config = dict(
    dataset='photos with spoken descriptions (Open Images, Localized Narratives)',
    horizontal_flip=True,
    conditioning='none',
    objective='flow_matching',
    logit_normal_time=True,
    norm='groupnorm',
    widths=[48, 96, 96, 96],
    blocks_per_level=3,
    attention=True,
    init='lecun_normal',
    beta1=0.9,
    steps=11800,
    epochs=7.4,
    final_lr_fraction=0,
)
Rows from block 17, named by matrix and row number. Rows with one number belong to one channel. Each number is 128 + 32 x the weight over its row's rms, rounded and kept within 0 to 255. All counts start at 0. Numbers have three digits each. After the name is the row's rms in percent of the matrix's.
# convs0: first 3x3 conv (model.decb.1.0.convs.0.weight, 96x192x3x3), inputs 44-54, a 3x3 kernel for each
# convs1: second 3x3 conv (model.decb.1.0.convs.1.weight, 96x96x3x3, transposed), outputs 44-54, a 3x3 kernel for each
convs0.21 099:049061040059080054054070101129115119126120125133135136124111137197172172169143141197178183155138165148132160147158146148158148130132155142112171076075094108133163143133155151143155128121133142152149110115114149146146104074122047025068093047129116108097125112101117117106119121125121133126118133139
convs1.21 101:129130118072134110099125124143160129122106083100091094114120134143081163087101109101117139081113143116130136137124140146211150170176130124134154087113142112076116090095118118139125169069056131152097114090128102155159168149140147108043105133094089089095090128050081108091142128141135172161146140171
convs0.22 101:167168108123134077074106119141150143137155157147156147137159171140136156138120147145119114128130129121134131155197192168195177155145134105072078087114087114157136149128141113098094145123128124109085096111102098108076162147156117133163086090115133128133134135138115124124114120111121126124123135127
convs1.22 103:097070160122110121120147130171132148134088159141099119108153115134176120087158158199116147175106136121116117159160178147179149158251130120101145104126153121139108137101139154104115168137138106156114166174130088133152096159140153141126117062135079121081113116110110134094123100132147154131140199139
convs0.23 099:123090145091043087201128186106137133128135130123137128156143186101084167100106171130136138130106111130118127169125136158100115197146160058114127136158152116134117117105128107112113145121125062054069127124118124142124122176161163225180093170124133148145141141126130121116128137127142146141128135133
convs1.23 105:136111146123170153174171179126177175149168184207197157120157163125136184152149119089070095063076065118124118183149110132142117112128145129150147137109130091121122087135118111157135124122136098087136091112116105111099149166194180176117133150154115110102100115100130141115155152124152153118097120113
convs0.24 084:124083089200229162169164069105100115118120132119142139139125152124123141120115144147117104139137122104098123176164158131125120103113127080060078069026066095078142123125105123114106132129116110086123162150190156109108103183129130191127145176102124096122118109111130106101126129126130142141144151146
convs1.24 072:126111163114117100153113153136099146070121131096160089163138161114105125109133094127143113138123100125130153136178141195224131101169127130139109072136101066093110167151068120155090113170111102138146141116132130110118142134163155129129108100102069084139110038109158099146153165124115169147110102133
convs0.25 106:116156113130181154102112116120139165112137151093130140075077082073102113105123134099105120098083101124114145185182137178176165169160154107137121108152138066099071143111120147125121158131136160157146161126102145139124072110105081130085102118061143156146132153128142149131144150146125145144135144137
convs1.25 128:106151147090117149140112171138143117144130198117116191113138127121096164097101154140135135146114123148113105122140206208109068179138145134153141055140196114113171140161154126151108121114191138136107113126130124106132165107143095136255143101176061126095043084124090121083129138143137138102131131118
convs0.26 087:084146106117142138126096080116109122114115127111131143132153125128138118129122136104133157090111131096102116105145141104143139137131103137117100121130114123121066125112118120118111123110117125144148126090051108070098193145117161147130167130133127131111114121113102098099136126124128126118122145135
convs1.26 070:109131147186145184125115120138166118126086143158106164139116080155131132118140120137108117138155099142159080135109167136142121154140143085124109117137165136135154111165121107171122115066126125171102141172128118137101173116159101100175119159121121114112156149087087163059076096134157137131153178145
convs0.27 114:141145117178177131087114058104115114125123118116126128061040115064044118068054118129131125178163143161133115129135138147135139159154153127139156153155159138121131116112127145128145160140143173130120139138127127146127161155141184204184142156158136137131134150136116135130147140132143151125134139131
convs1.27 099:108136134104091099138125093121110150157166132116128149111130143175094099126109132129124152066116192101108138161131116236122086121141157150153125165105097142128132129139106149235209132151190108138139071170200105148154152134146129149137172167126056101111045081171071096115146114106200110050149132114
convs0.28 102:071156117110188108121187152139123114144132123140130110111128101130138111116117098120106091115109093105112099123138149166170165144147134138219154139188122192228161095099107111103115122125131185255168207255200145235132149115180185154215153122171121111126127118124129108109121112122116110126135127124
convs1.28 101:169142119113117116154094138132179071130080114145064131134110093175110128128092125092134147089152151108114115165117127140139113166125142129115113151086119130118125080054147143076130157103094125157145132138121110110116107131168207119128123102107053165147043176115109164177140138128142182150126149122
convs0.29 089:158189185075133151110184179132115126134120111139131127057059086087082133088092112097118133086108111079089091112140146171199194192202205152130160072059072091046019138149135142159142143154152153143132099080074098113097146124099092113087115125102108097116101070095126096089116113123118102125128117129
convs1.29 083:158145129105143158114149164113129147121144136106097086108113087116173105102189092123134145074146153108126130167243151117180140207167100097115119162131112113135144165128153192176182161150183150136174127106148132153149170134177131148120101122167112139106091112108102160114161149152153145137170145148
convs0.30 125:178203191182199185115137133119117114121119117119115121098101102105093102100105101138133130125123127109105115168157164175173171192182180137135130112117116078091080108103105107112109111109108158164157180174175166172168053049041064062052073065071139138141133144143130135138093086090096097101089094095
convs1.30 033:168167101086128153099115090168129155123095125166124128164170147130138077143073146168139159156185125111148052133062091144184151143092077119126158117124104122148137116128118080102148149142153136180137127137152113112105162143149160085102132115093126118139093146077112172151150092117122134140131119117
convs0.31 095:148234214084161191077101157134112102145134122170166134100140143120141143141134128163204240118129194074070123129136098136141129129145130076097102049066074073084087162139139155150130162126129125122129135123129122118120115081059133101038112111046117124133090112130097100132126104106133110101148135126
convs1.31 113:160092093176076091118104144154139163103146169117104152155166181182170166122134124158164147157111102149086087161178102097155144140192121091124160135137171087102193125107127148136111144140135149135134111095108097080119135148210135199196140172131133128120160071118136110110146123108144130100144136104
convs0.32 116:145188126100126124155142136137115089172159119184190154116120089125129123117117131142148134133166159108136142080088114057050092100069072069113000104153061098141069149145128146141143131124130128215159120156185212201179104091177084046118139108155142146136111103110117104106127118129124103124132120116
convs1.32 148:127093126180105124172153182136155119072138142101055136100166130076182090100056121154128151149128137106133139138142137130105128157163137112091113115149140082100128108118122114157155168090131161129125109126142137137152159135126200198126132157104110134115129112130088130120127128102138125108169131125
convs0.33 082:148105147133102131166133189122119121144132115129117124136158136132149122120131135137202168166202175098141130165167145187189187196192190108079088142089063180135107122144135126144153110129155124069113052028099062093129119145151093130127090100115134138136139129131148131107135137123128123119136121103
convs1.33 075:106138101143165153112124128120178143110087082100099085140127099160133111126140124142150118134149146142147144158129168150149213127134160116147156109112143126107076125135117124169157080145109127105104133135157131160138154226104178209143064096123144145094134165080116112074141114152103107154138147177
convs0.34 111:084143119152168143080108152075072093077108169098148211155135142145129127150125116150136128155129110147105104139147110162198173134180174155134081120064033113063082110131154107144158108134142091096116131131163077098124169092142061042111138137161158153135163133115154113098115110127115097115101114121
convs1.34 139:128112156142155202163168174110150136134161130115122137116129121188060115137102150124152122141095140133130086150131142139135156138107179174172137146196099137114118058081145067159096094141142109113122122186198126152127143151102172128118130103123072090134102094176125151094131164164150170124127143120
convs0.35 094:021027096008029044077127145136137143133137130121131125104097090094110120106120115121085081131110085138118116106106108131105093110086066104091081083116116092086049131132128130119119151136117080114096106126082096085037141115107116104130126096117116124102107112117107109108144154148156168152162152160
convs1.35 057:128141140064069127141136124098112127136130160113129115127110093113122128097166122142111118104118116135149158189222177196193181216181183120115107120092152073066111117132128103161099115117106115137152100105103128126096156164144162160076109123095055064078066111093077117087132132157132132138156115116
convs0.36 097:071126197000010067119138147153145131125124108129112104148133147132131131160139154156152152155156150153149161097064070113061076127084072053030114092067096157095136133140146143134130133125123092043074137084088110095101120149071135167072088101013117128123112122131148133144138124113138138122117134118
convs1.36 079:117129133070094125152077087083119125110133112108128137088083135121147143145102098127111116058041136134124157154174158134135136180177176119130104140172134153113156131082106154193151088124120096108114077097105093103123150185110134190155088114125069093132113073152113112129115124139132123123155121121
convs0.37 087:052054086108113134101110087139127116123138108115129126144120122141127106137112095096100141104100132128110128076098060134130076146170085078076093058063061104092080115117121120105104124108111100087097125083075089051055160158137140145140150132128121147131130121131133142123139129126142138125124129126
convs1.37 059:103158162132076160107120139144097133167117153164114127158122103173073109141120129156195146140140162135126138180129168182168166184149189118110118131149131143054123106113106128127123149132099118157147142115147106170119138135132193152122135140104126080146061058120078092105130147148139130146138092112
convs0.38 121:094106059182208186068094078130139138100107118071053077101107125088087121097072100121141128142173165094113136087073094105109100131129090140163137222217221075081114106107117100094107113122115132155150196187255215184206109080107091083091202211191127118103142145132151153126121114120117113115130125127
convs1.38 182:151069135118094097104159146137066112057087083083103113134039034106121048104158118122114120108118120138132130150158142126137126129116155080075119094037056112133108148182137140155119121106118146156119119152153127122136149073119148122120102133110117069115103138113114168119165184164147150154134145137
convs0.39 072:164167137122140119160157129111116131117108130113120133090113107139152132139154160110084073095077050104089074153148144199162165220184185175201162142204153153225176132125120134116109130132112134092081044037088047078100149130130140147130148159128134132105120132126114115119118142125124126133109135132
convs1.39 057:134142118088102094142122146112141154135127192200183167126125111080150137117112132146158129153149099123135147163144183167162139248242189099145143111149190164153171116164135098116137099099106143129131148105097136127088121141142136137117140145137097085062085110070045086077126127129136130114113129081
convs0.40 098:127172121153202165104145061142134091148131089149147098119093099141112121108083100125128136131146160125136144137155154137139134142180169097123164116156219121117173158129090170149098153143121144120122120122147102144171109139089080134099084131107098156174117172198115146167117139133141163155140149142
convs1.40 099:106158125152117133138126153165099098193131106167171156110119142132028111150135134129121120094150167127127152152142160115119190138159158101133152101111114134153148147125143136178111128147122111159137095165173111126100185121129223091108080114176122104098100079118069127104126135155088159169104151138
convs0.41 101:068082145009080159113142141152131123148123104138116099118115092138144109107110109114107115116136170112129152154105113164093099140094100090139160089155207105127155183115052217126034194138071144107175146126179137135158124126118142153138122132106105170167097184182119162152135137135155147136150139131
convs1.41 101:151120131151122097126088106122129109161160106107129162130161177162077121158124122160121126097088164139151174164159145164071120168132157145158177146143143144136119135157131127160108140149125110105107101145190123146141140138117186147128093102145124128084085083101076101094123127136107126156145132128
convs0.42 113:142090121156118114114093137154141113135148131139140121040114147081113131070113127109100099116116107124118112152147150177150160160150137127144113155160142134156148107114160103115154082104129099140203111139142106140119159144161180171169123104119153118124160124131153128146136135140152155132154143133
convs1.42 109:168122108156186166120107129129150140198146118183190150124107155194112122129151145147154144138184155129135137166170147071169213159139160121139118164163128098136143117123140170053106163159108139123129172109092133122112088086120169179135160107158117111085094162095088096118122128144105135167125108125
convs0.43 098:129149095122138073139169091122135135140136130120120107136140132142133111147153133152149168144140150112103100152159135129146138151192176176194174129135124121119128134114114117106120093116128106020072075038051019027067062116073090165093118185113090069107114111128145138143100101106124132124129141130
convs1.43 100:119188139160183125140088129151149138142107128121136168112165133109103095111107127156172117155157150136082121153089158138170137164185164176085132094093121108140139122038101127115094150179121126120111157145142123114129140244168124147153144088152108204111111088112119045118141117130141140125130155131
convs0.44 087:130106138114128107088053096130145121129127123117123126109121097115141101110146089130127145145128117122100087186178167168168161166164148058067040099099081127132108151141154132142131127121096148163100115091097113072084129114102105097068169143112142145125118137132114135117150139124149142132143140118
convs1.44 071:078140150079111152140111121173123143166094119145147157113148150089148114138176166085146143106162129106109130131160193171205252161183198137109100057065076107123101173154177120171173094162125133139140127120153137126115153116089156139140168123132090139069125146092130103125100112125101118145106114126
convs0.45 113:055055044165172146083104110159169142134150120103090081154148150136133125147143141133153136111134130139124107115119102135148117171168175127148181158198179112114095132149103130141117167171166067052029096087083088091113178148120136123106127138118118132154107115144119150157135149137124136134119127127
convs1.45 114:153215133148178147108101127084209104111066113156085134109190116112043104181093111120061112151131147145188133140139149173188153148115127097166143126137126135130135129155151146172100115103129112127116113132134143106144153155138121155109125153133100069120134147145097177103121118122134133137133142120
convs0.46 120:078112135059087079154193096139137151137132148141133151158125146155118160160114142144164122135175121119185132121145123159159151156168169132139166125171175153243204165176180139144156116147149113078098101067077149145117103206147070188140040123098126131135120121128101099103106123117131139134129135135
convs1.46 123:150193114121114112156116135106131150127150109112215096141181130139180112111161119148145147138152145138117142164134191125118167136134171131069089142120100106151061114068113129158130095160137106142110103135114115088094119108132107100151106126125120129100112067108114096081132101148148139146117119126
convs0.47 102:103105167099079135122065143119137156111126156111127140191158095206181115174148118167091070156078068147101106093118161115122156122119135119125146129133163144142177143134097159144103150140112118149136097115132098083107127075133073049109114081143131127131137128135134131120109111121119111121103123126
convs1.47 115:137116164164143125156168130138134153130142120122163111138126103194136110144097155115162139120178142136106135160160189158185167142186198192175162162169165190166119161159153130160153113159127118121113138118144123154142180168134212157191192153117052092112037069125093098089147141139133169125140164127
convs0.48 089:112148181130136164109109149129135149116124131112109117180159147170145107176128100143131140147135134131123124127137133109111138105086103074103103083108109108137172136115108119102097115111109168152153102103143078086119151146156138163151183173170101114114118139122137119114143132123148128123155143129
convs1.48 059:163078104166145125128161125133106161115076144117122139137108127102122117099099165161120133133161129118144111197149161130142163142164156125102170122082174106128127086163136077100128147106086169157108139173123109103113133164150095142126140111101073047082064079066059080028099130127118150141146187131
convs0.49 095:189208128055126117186240211118124124124117129102114117122120096166166116166147109073078108049051093073091133099083065142120101105109089164124088142123087137117086099102111091083095089085088096126103127150136107148133186162224153151217127155212165171142159140121126119112129116123127122129119121131
convs1.49 075:118113145084107102115129135151159120150104121153115125157118114157110118136097159125115118141106119117126134197160200119115147141120192158153154170181187151135123145145145145147122168184149133136120127111115136109101108168095177116137152056157113066101089098082079081080115120159096141140116152148
convs0.50 104:124155137090098118158154150137133140144138142139141146144179114137176147131151152146142144125113110139149121140131132148131130153139137144110130135140131119160120138140151112128131104103098115115086060074076087094107109132095107154102116171132128124138127121136121130141119125133140141136132144150
convs1.50 112:129161075125176102128135125163180131125162081158154108167131150127142157130195124137162097098159142088187140129064156165169117141165107129055166117130135147174141118183080121216124126127131120205141105112120120081113199064168123094124065189144099076114108081107120154112125068099135163119149168139
convs0.51 068:205207229162200216141168157116112100119109103111098101085088116097073090122110128115090112100116137112124146136133127157158136169172146114117098094118115024063058125110107119110117137128128111089087062073094101121160133157154130173167131159176147153151129121134114115140128112137119124146120137147
convs1.51 064:111118112094136129078108137121110102133133130164135120147174180184111123154133148106145124123143149102120124178111076146145171138143144147143137137173167180113154112116119093142135123154127143131155139128136140161157153150147124156119146161126060081100082115070085064066146121133136114162134162135
convs0.52 084:107097114176126124198128125122126136123125137140136139133129166094095124117112160091101121117160186083124170150093098166098090194150131128162134111163151105160152155158136166141135177162154157150165110092090107117113145180155160195187155181167140141132138140131137133123122144133113136137122124122
convs1.52 085:154106103182083121117101151150138163120123171088155143166155151133114191156134161105114145128157129113092125201199195187136138152183206103140145104121159100114088143160141122183122135163140156121141163167147142144122126133123134173213122133090052092079072103099099094116140131102128133127140117115
convs0.53 103:206186155211209177126142129120117115113112126116111128125085124088062085089075106107131134137171163119173158123100110102093124116102138122161103117137110088113099147125133129119131122129143145128139101102133109119151101143145125203184110165174144140141135129137133124123124134136119138135121130122
convs1.53 102:188121122182108138142131145129128114094080155145176129117159107101118075135177112162159112192157075133154143132170140096159108126144128112132148088131169109113148102084195031000186101121138139094107163048092125105124108145156148184126121123145151148080187170066156117102116144138100160159121126118
convs0.54 082:108162081109157090130197124126120140117123135120121129112126127120132119116129138106096112124126108118112117052070119077103157116121151047014020086030072060084079131119126121119124108123114149177173148119123092108127201173148187163166145142141127113135128130119118118128120119128122129134127134142
convs1.54 055:120133098194200122129157113126097134107129129148161155103161104118158133138107101132141091140141100158087092158188155151205137211198130162107095088158119097142113137084134148146111146152101127114119127102120100162122122097078138166131178162156086127071146104043120070058093136078111178148156161160
convs0.55 088:127149147151168170185251226115118106127125110133123127164153144135156147195194173097131133195227197148162149135127115160158128128152137175206138196220167154149092135133135129134149147139151128141154171152149170172192184130159147099163166118188158135129156131124117107107133125127126119124106111115
convs1.55 086:114073099062104192072160161119153169152191130132143122110107145125154173115132138126183139155157190166158164156149157140096141110160135091122137168139134122152135156145130145146084099139140116132105142222173140132142123114139111141187139107142062108119019106152066124045135136136142127109116155146
convs0.56 113:231127155121037051159084143119126140126126151131137151118101121108098122106110122123142123156184154133153109173084083141040072140085138103101107080088116096098118147129151148117137161139141186143149107076093111099108034136077112218145092183095146147149148144153143138136097125135126151151137142135
convs1.56 136:112157138164136141119159195148148127147167181157164087131155173119167169173203148164120100143140110137107158105122161103136141139176225152128151159123165121117128110079066103096091132139148144137128153153122140165110145110131113166070162132046111136147110114166058100137091078080078079067096080120
convs0.57 111:133129107158172142155154083095148161096136133133145143092112145074104134113133146096094075125132134107124113091100094084096108115149148090124102114147117102118108130151133133157145103114111156162157180110105195156184101098105099097104104097103141125114104083084114104117121121115105111121126123125
convs1.57 135:136154130167199205175211194156139118206209228090135084124115097129123186104114103152145123104112138136116131143153145168152114162153154113130104079153139099145163097103109070119057111104127132125140097116105161146134137128160121143157150089159089093107121124209116153113140148151141134146165155165
convs0.58 104:153122146171123145171115134121138131136155118109130115108120154100110155100113158134157125138165138101131100117110154116101164133130162232232217248255229244255227136112116132109121137132126255182214175059134084000103111152107113170095096143091107108114085099106100114117114127124120122120126116105
convs1.58 107:071100088065108067114124111130197104154145140111104100155224104166180135107176123188148163180127124144139129119107115079127093105116141174155129197170191184156174091098159094152158095098151109099102114103099105115103144164137102134140097108100065088066122119107126161135148108127144126093166140118
convs0.59 078:097089201097065128139099148147125124122117129127124116160151125154141125097092107116143161096125158074108135105090129106106140137096106000000012000000019000025090126128137123114117110120116101068062090069076123107080144141130143144134179148133103100119131124131126124123132136127124136132124140135
convs1.59 056:116118103131126145138129114125171141163156143115157157100108149106147139142141138135111067177117122124109138166176172127171200171170157131112116120119125106101147140194074115157119115126122129163104146151151105085090123141123161193181134155135125108078154135090100072071126098133110146129110119154
convs0.60 079:105082150080071075024000016144142120123129117124133137115097107124115132138110120094110126096114125085111115051095101079132118111135131009000000011000000034028058120132133127135138119122126198142163150107122079052053113121063113128071125113065148152161150152147155130161142139151153148138151143152
convs1.60 057:129147180113109129139111131112109177118105165122107156161135138155131169171192154139144099143146117142119159168223174173213181169175186157093091125115108119098124142140120155141121122124175127108112093132118109127150121099125114090076126119117070079057090037084045055065127167127151137090149108149
convs0.61 125:172207201165178176107137136110086074143123084155150113149186134174235172139195124158120152114078095144108111123113132121142144139149137161196244126135179121116143111122083163200167150169154133112113118118104119108090145102092132103099139121120157141160115095117127118131123116105122113108130122110
convs1.61 155:061112096000084094099024138141117127121130101114099142130113117147144171166195189146125112084077090077064117178142144135100130134147142127106127095114153125147191137115113156130108153134137143144149108096118144169177127194122166182115166112113086109099079102123102052096120109115094100100158113137
convs0.62 099:131132156108114111138159119137142131141133136141144142163163173176174167182151166095095090135148128150179136088104111118120117154127128103086087126139126184198187113119132098098106115109104123105104096080069165156146158198166185229193133175146119119132137138155121122113122120112127126118126121116
convs1.62 092:122117133127132140097125167171141155099126144129135138120147159140179150116159128168162118145173143105124111120090157118138129153132165152105150122153164167163156176141078136130119128112121130156124138158136083090094122145123108118073117125159106134129096101073105114098116093104137161149136144146
convs0.63 100:108153107113176070142183090120127142109133134108126135120081119123090113143124162103097110134116105138127117107092092081085080094101114134108112164133148183127104122111119117124129130128127144205234137188189194162142124118091136147097151145101131131132129130116132107092131146128138144137133142132
convs1.63 072:134163174121129172164102149143134123162102173129080137158167150128089104137134094112127092123147102158160160169151159161167117173172137146123141135151133148118121091108197131089127109134151121128150139140138129131123159181152209174142149144156074120038077136048071069049146124109112144110101122122
convs0.64 058:133138218086150166028062083121134134129127132138132122082085083116125123111124104061092108079087117111114132095077100101113114096095102018012076014000055000000018134125100145142132135136135163154162109104105135124112136146133103113106105107115129131141106117123104118123138141127127141123144127142
convs1.64 053:084135137080173119079134170114101085126173132074140120148179182158145194135145138172163157129142167138159135156184136162204136167180201151139166129146152122143159121167159140170131186163134119154119087108102064136130143159140136128101117140185118111068139115066119079081119130138110160110134114125
convs0.65 088:135064058146078029125103128128133136110126133117125108103101088124108101130110092152128135134121157106109143113118110139148127104116108088085113115129129136111105122125114111120101119110116110130111153145126127108108112094183106087143121116180138138116155144120158155135113110123111124120123127130
convs1.65 087:141160152155199142159163124151098147174165122115136156143090098156108137132119139175158136137179191093121125125141159162206169150158169127116126147125126105132203142076121126205126109195137139193141080148148094089110154175128161124135157193198065183135067107142111084103150138154145148151156165152
convs0.66 121:148153144138145103184151082119118139084092122106111127135143167031050066103112149034065129130178207067102118186149140204127099182113094134121119138161143169166186132129125166141105162149102113127137124107102137129075191087078255189144204121096145127127115110108119127118124127130125128137121128135
convs1.66 135:168116121200148153101107114129097146090146194109081099129136161140074108129113128134122134087121133157140119136154143197143123091128136130114127091077064124112131150138099106145200132061113123111143128142206105118119119107119138119176121077146153129122067059117132147165123139111157148090136147123
convs0.67 172:176182171236238207193203181109107109106107111104109108083074078085080073077072072137129135124123121112104107127125130136138137146149143159156155174168169164163161094096098098095094091088091120122121122129127119123121032027018032027028026020020124124119124126124123128127089094092091094088089090089
convs1.67 030:111129122102173088104100163100155072090112103103133152131160166144182204089087115127073083119144041159119108157128106132122208126104109166162060117125141138130171167101121161055076120085102134144099110132094118129109130133168102140148156106130109111125071174090097233059118138158138137098076138074
convs0.68 113:089107131014045051134170145173189155151149152120117126165185112157149104141128115152155150134155139127156118158169186163131157171128134127120105110121082143192140159167158097075075100080076069071109093109106120116090119145118113167126091125116101118137122137138151162144131131126146143141132140135
convs1.68 109:135144127145183107138103120171160154141106115118071125137171166172169147149103153158131126158119120136124143146102142147137164145127149150135150156128153137169142133141135155155089134122094131112111135149126137158106122175124112227124088166164123132132088064103082054075109084104120124145136182158
convs0.69 105:095091090165169129060032031113116125120122112136123101112149133133145126147151125112140130106132115096096073098100077102108089147153151170240156117183108080096058108094095096106102144152144001000000052045041030030038146177159132166145141163169132144139124126138089085118133127134133129132142143136
convs1.69 108:088153107132202150087132153151159111128179124115156110121179096102155119133138164147206129145179149105087114139128154145151158158131167127099125104104146148183127129106136093108124125151119120176147119101115094075102169131096152093116134102148093168094129147107099084085140097120133139152145184153
convs0.70 099:125170130231255255124193179104088103114118105147121100073108132113117153085079116144165192106107156116104162139176167176212197172192156161141152197165172144105108144138130137139127140148146096142163180167175188174186161070117183088130203136189109143137122150143102130116106099098108095106113113107
convs1.70 121:104088132121068127116100126094095121095014112114095091139112076165141138114167123104155144149153118135126147177149143090149113110169105122178114089124135082099100118127116123143130150134167101088083131117106127117091082122178105116126116148109134105092170192126149205120130140100143180125142124127
convs0.71 131:147166123161205152079166157149151150120136140072099128144098102128095114141126153149111103147131118180156150095131114122188170107143130072069087062040034168153085107149159090149199064076118146152107128151114126153159097112183042024126141085176160133119166129104193154132126115120120111114128114117
convs1.71 181:136076125116150087126135109119110105150154107127146118137048115133053041096226120127132090119146146142127158146105143147143176132143094135104171116082062083145151178173139156149154127178192122133148125079141125111116183138186150136077104102092139063101112120083136076106133143148126174154117132138
convs0.72 131:099109110143152143145149146111112112112110108105112101077073068095090088096096104082074077093099097100104102095111108109112114107118124125124125132136135131140133094101098102097099093095101117117117118117121115116119066068060063062060065064063118116114114120121118126119085088086090094096087091095
convs1.72 025:107072141118149167148122133153164143146159116121140127173143111147217126127186083122124167067138145143114160202103179194146091123070110128162093142132082171180031149057069144150126124147121112068158140174186086167153185143105110164130151119139124112150131068130067159102170155096159138109095121125
convs0.73 111:051064076000010000124207179162173133149156138141153142150175141140173136108134106106109117104095098121132139162150153125101123106077083164148145126118076160179131156190162112125110085077060135147132090138094135182133130160115140155105095096065087088116101116131172195181120143131137155147140148140
convs1.73 097:152103108139048114124078114100095138068028109099108133127130179123092144136136144124084124128103142147164145120127129153152161155091171104149150105104123143097139087135156121159123146096127101059103114163140138198147107170122087232146080159125085061060089077119099163130135150129142158127117115115
convs0.74 073:157058114178085138229093119123130125130141127122120125151141148145136136122138138094101090115111107115130131117091093112067091108111094108120104151149135155161143122121124119117120133125109161131124116113094106091099086101087123124112111108104103118122111131119114136126116113127123140138122119127
convs1.74 079:119107092117060091116111115168138100144129157144140153158178088121200143140155155163135134145139154107093127193200190209213218176167176167170174130098153132110182122159180087132140126144106157153096144142098130127111118203144151176185175137148092114077110106053104144060149137144136145117104102101
convs0.75 111:127131112173177155166199177106101108092067096105085112108081148090062125080073134153159161146156152140149137153118123146129132152151182131158117149176133154162118085054066075045068098088100081074109128159145132147103057154087091185106048147056123158125147176150104131099122122125110122127108115121
convs1.75 114:087185163108129169126132143129103101110144142184172175155145132121157120108102084129105114143123133141114131143164223107120189129140209117139097170146174115116128113131175110109121155108124133181115175207156113169105188150182092119149110140143073057077108080109102135113164167136158172138128151125
convs0.76 100:125135141131173169106135117117122118120130118121125131097153178071099128072091132075099086145184175152183166158148113129120092112101076097072033094086036095107072097098115119119138149143157106150168106146129146167156089083097120109118134110140151148126152136131120120139129135124124128139128131134
convs1.76 099:119140149133115069154093073144056129177091089114130125138152105141136094133139138147125109089150149114132154143135124195141151154175149138101163134085131095147148096108099097155082151131172141127089150190117132140116171176169121178107178168161102143080098129126095093077122114144139117115134144127
convs0.77 106:107115112163144112131143135146135106141113070120100088110076140093054137116090151086071052158128102125120097161156161137129138158147156144120091218179125156146093118117134125124154128117133134107111082088122077140122101147159150212235070147160136144143120123125139133135136137129128142135130136137
convs1.77 119:137128157146149128153140117128135120175105106081099097111160151155164134080128135121105139088109103139149145139155180134182196141146152104163140147170137096131099116139148172197201119140167127157143123108121110128116087118152169134132139145174102100115136132039150147128130137124120136164140156134
convs0.78 122:166167179144155133167097178131122102128113094121111103123150160099128127099116121070088147106133175116116138163139074134118066121100060114070106099080109139125163113144136135152140165168156156167146181135092160083065166066087136062068160092110139123127137133127113134134131123120133121129137122125
convs1.78 152:108142157104235201189144102123184172178142130167088111140146143099193141208123116094130145141174173166146146157139151128171168145139109129153174145146169157149158195156103116134133148110113107155129144143136151105118156141122162054082040120142103097130107121087121110073142152134106140147136166147
convs0.79 110:103099132097106119159167166156165151142146131150144144163162133133142106160152127131156128134149117107118101174146134160129140145145167092102125130121140083081098149141107124107089108107108077038063044025066092121145131176130156190129099136089116132136107109122102112118138137143127143131117124129
convs1.79 108:132136153130021160136141124119165118130130148171145184145149167138076104156061139110051095125072114177113147169143175176151127126116105091155125132148133121100105108060135118102166115116141111076091115060116158111141105157134115118140153100139099077090121147112112197162144144151135151124109104094
convs0.80 120:166240102179255118159255081110109109101100117112108127135106116145126136153143141095123168092113159127128128145167129167184136122149138017097142104187210114167142170163076161125052081052025132225169181182115190185163178052117108001100153097187105116135101146155131165147117112113098105114111103130
convs1.80 163:083115073087128131118119102121087078106147130131109130116178132142151170113160190143119144142132163113114104139111138121111188150201161144152110160173137096128089106098177115084101133092083107114130122162109101115093131141124160098004146089095129117117124195184114169084124147142145171181137171147
convs0.81 074:152087173075005073164111149121123127138146126142134133122126119134132130116106106104077110089071078100078103144129108157138120156150135140114178087074141101094180124135124111123120098106117084071046136116108183187179181236181177210165090128096140133140125127131137115127128122132131144137150140142
convs1.81 066:134054111130075135122142188169180167187207195153204144173152082149185139150176164175106121206124145135147123186160168117177165194197141129153166129151144121140129147116118114133106117110118105115093137118107131113127077130136126141133132069070086053079102098082064079104089078120065093089079087090
convs0.82 065:177114107235174125154125133122118120112124121120122108078072072117087075086085088117105120104081093117118110124118106119107088078063074000026051056038055049038044118118118116116117094103119167154132127144132084099126149104114128113137152126159138123120147139132129146130131120129141135133130143131
convs1.82 056:138099133102140138128105154109149122136107140141127138136144136126151118148111159138154133145189157138148115194177196157171184211188209125143141127150121120112148105096159102132165097145165182162114149110094092133152139158135153170163173196117118131047145149057114087036131114134095125103109110154
convs0.83 113:127084080162115054124125093161131089174163116165172143116092119121108158094070119124112095156138089111118086127158152116162203091120159212150095246163063233221127110131158093122171113120165167123105098164165038142167139195158140168149140141122156148152161139146141133123141143124137144133124135134
convs1.83 107:085103172098061109116123082116085140128034046109154092145115117170232143115161112124133132139107099142140116135153178162194161155151153141137152152141131116135143133148117127194150131141116130124119124123110138126116130119168163092077162170113098083084123118082115142094126156137136144131115113141
convs0.84 090:129147137255255255124135126115110114114106113104091103138121119125102097101077084142138098128124087142121106089073102083075081061058072000000004016000012000000005121098095125107094138130118196179157177170129131180198090087076090106106080108110129117118123114131108108118142143144132134137124139136
convs1.84 050:115125094133180079109097106119158096104107052132131145120155142135121160120153156131104147157141152117173130169237193192244196163215144095136140117101102118079140147155140112124134138081110110100093143114103141113137125111113123085113163161171093079085134164115080102082105133148137177127120098113
convs0.85 062:097109065195209141014098074124118105116112106109112106106090088114101088115099112122120117115121114077110079110087083099056070108106102044059056048047027045054071135125105136124115142115139148127133154149156134121139141116099139117134142135165115136118133129123132139103144130127146128129138129114
convs1.85 050:107100123146145134113117133148154130148098118139101093220123139221128126178120119138151170168176147141156145206166194206200195160195191170146121115126083131095065116109148125148178128099153103117113112152115145122111086161121156142113177134137087107056119105064079119109126132112154155101116107124
convs0.86 107:108120121152221136041147140104119124105116115111125111126148105154179103140168103140130153126132159131125164155155157147155146130142137210231194243246197179174129113121118114121099108115116155158156134118089122110118180153193153117172191169241136127113155157129150148129114109112115124118129114120
convs1.86 082:147160125165135107157121152142154096185129152141115148133215164144121153114155159136098137148140124148123148136159134120208160171171169138170144173181192099111150091155165076148129139115114132141092135154090108167144119138129139220139125186125160139109146153109100163138135141118091203148118125107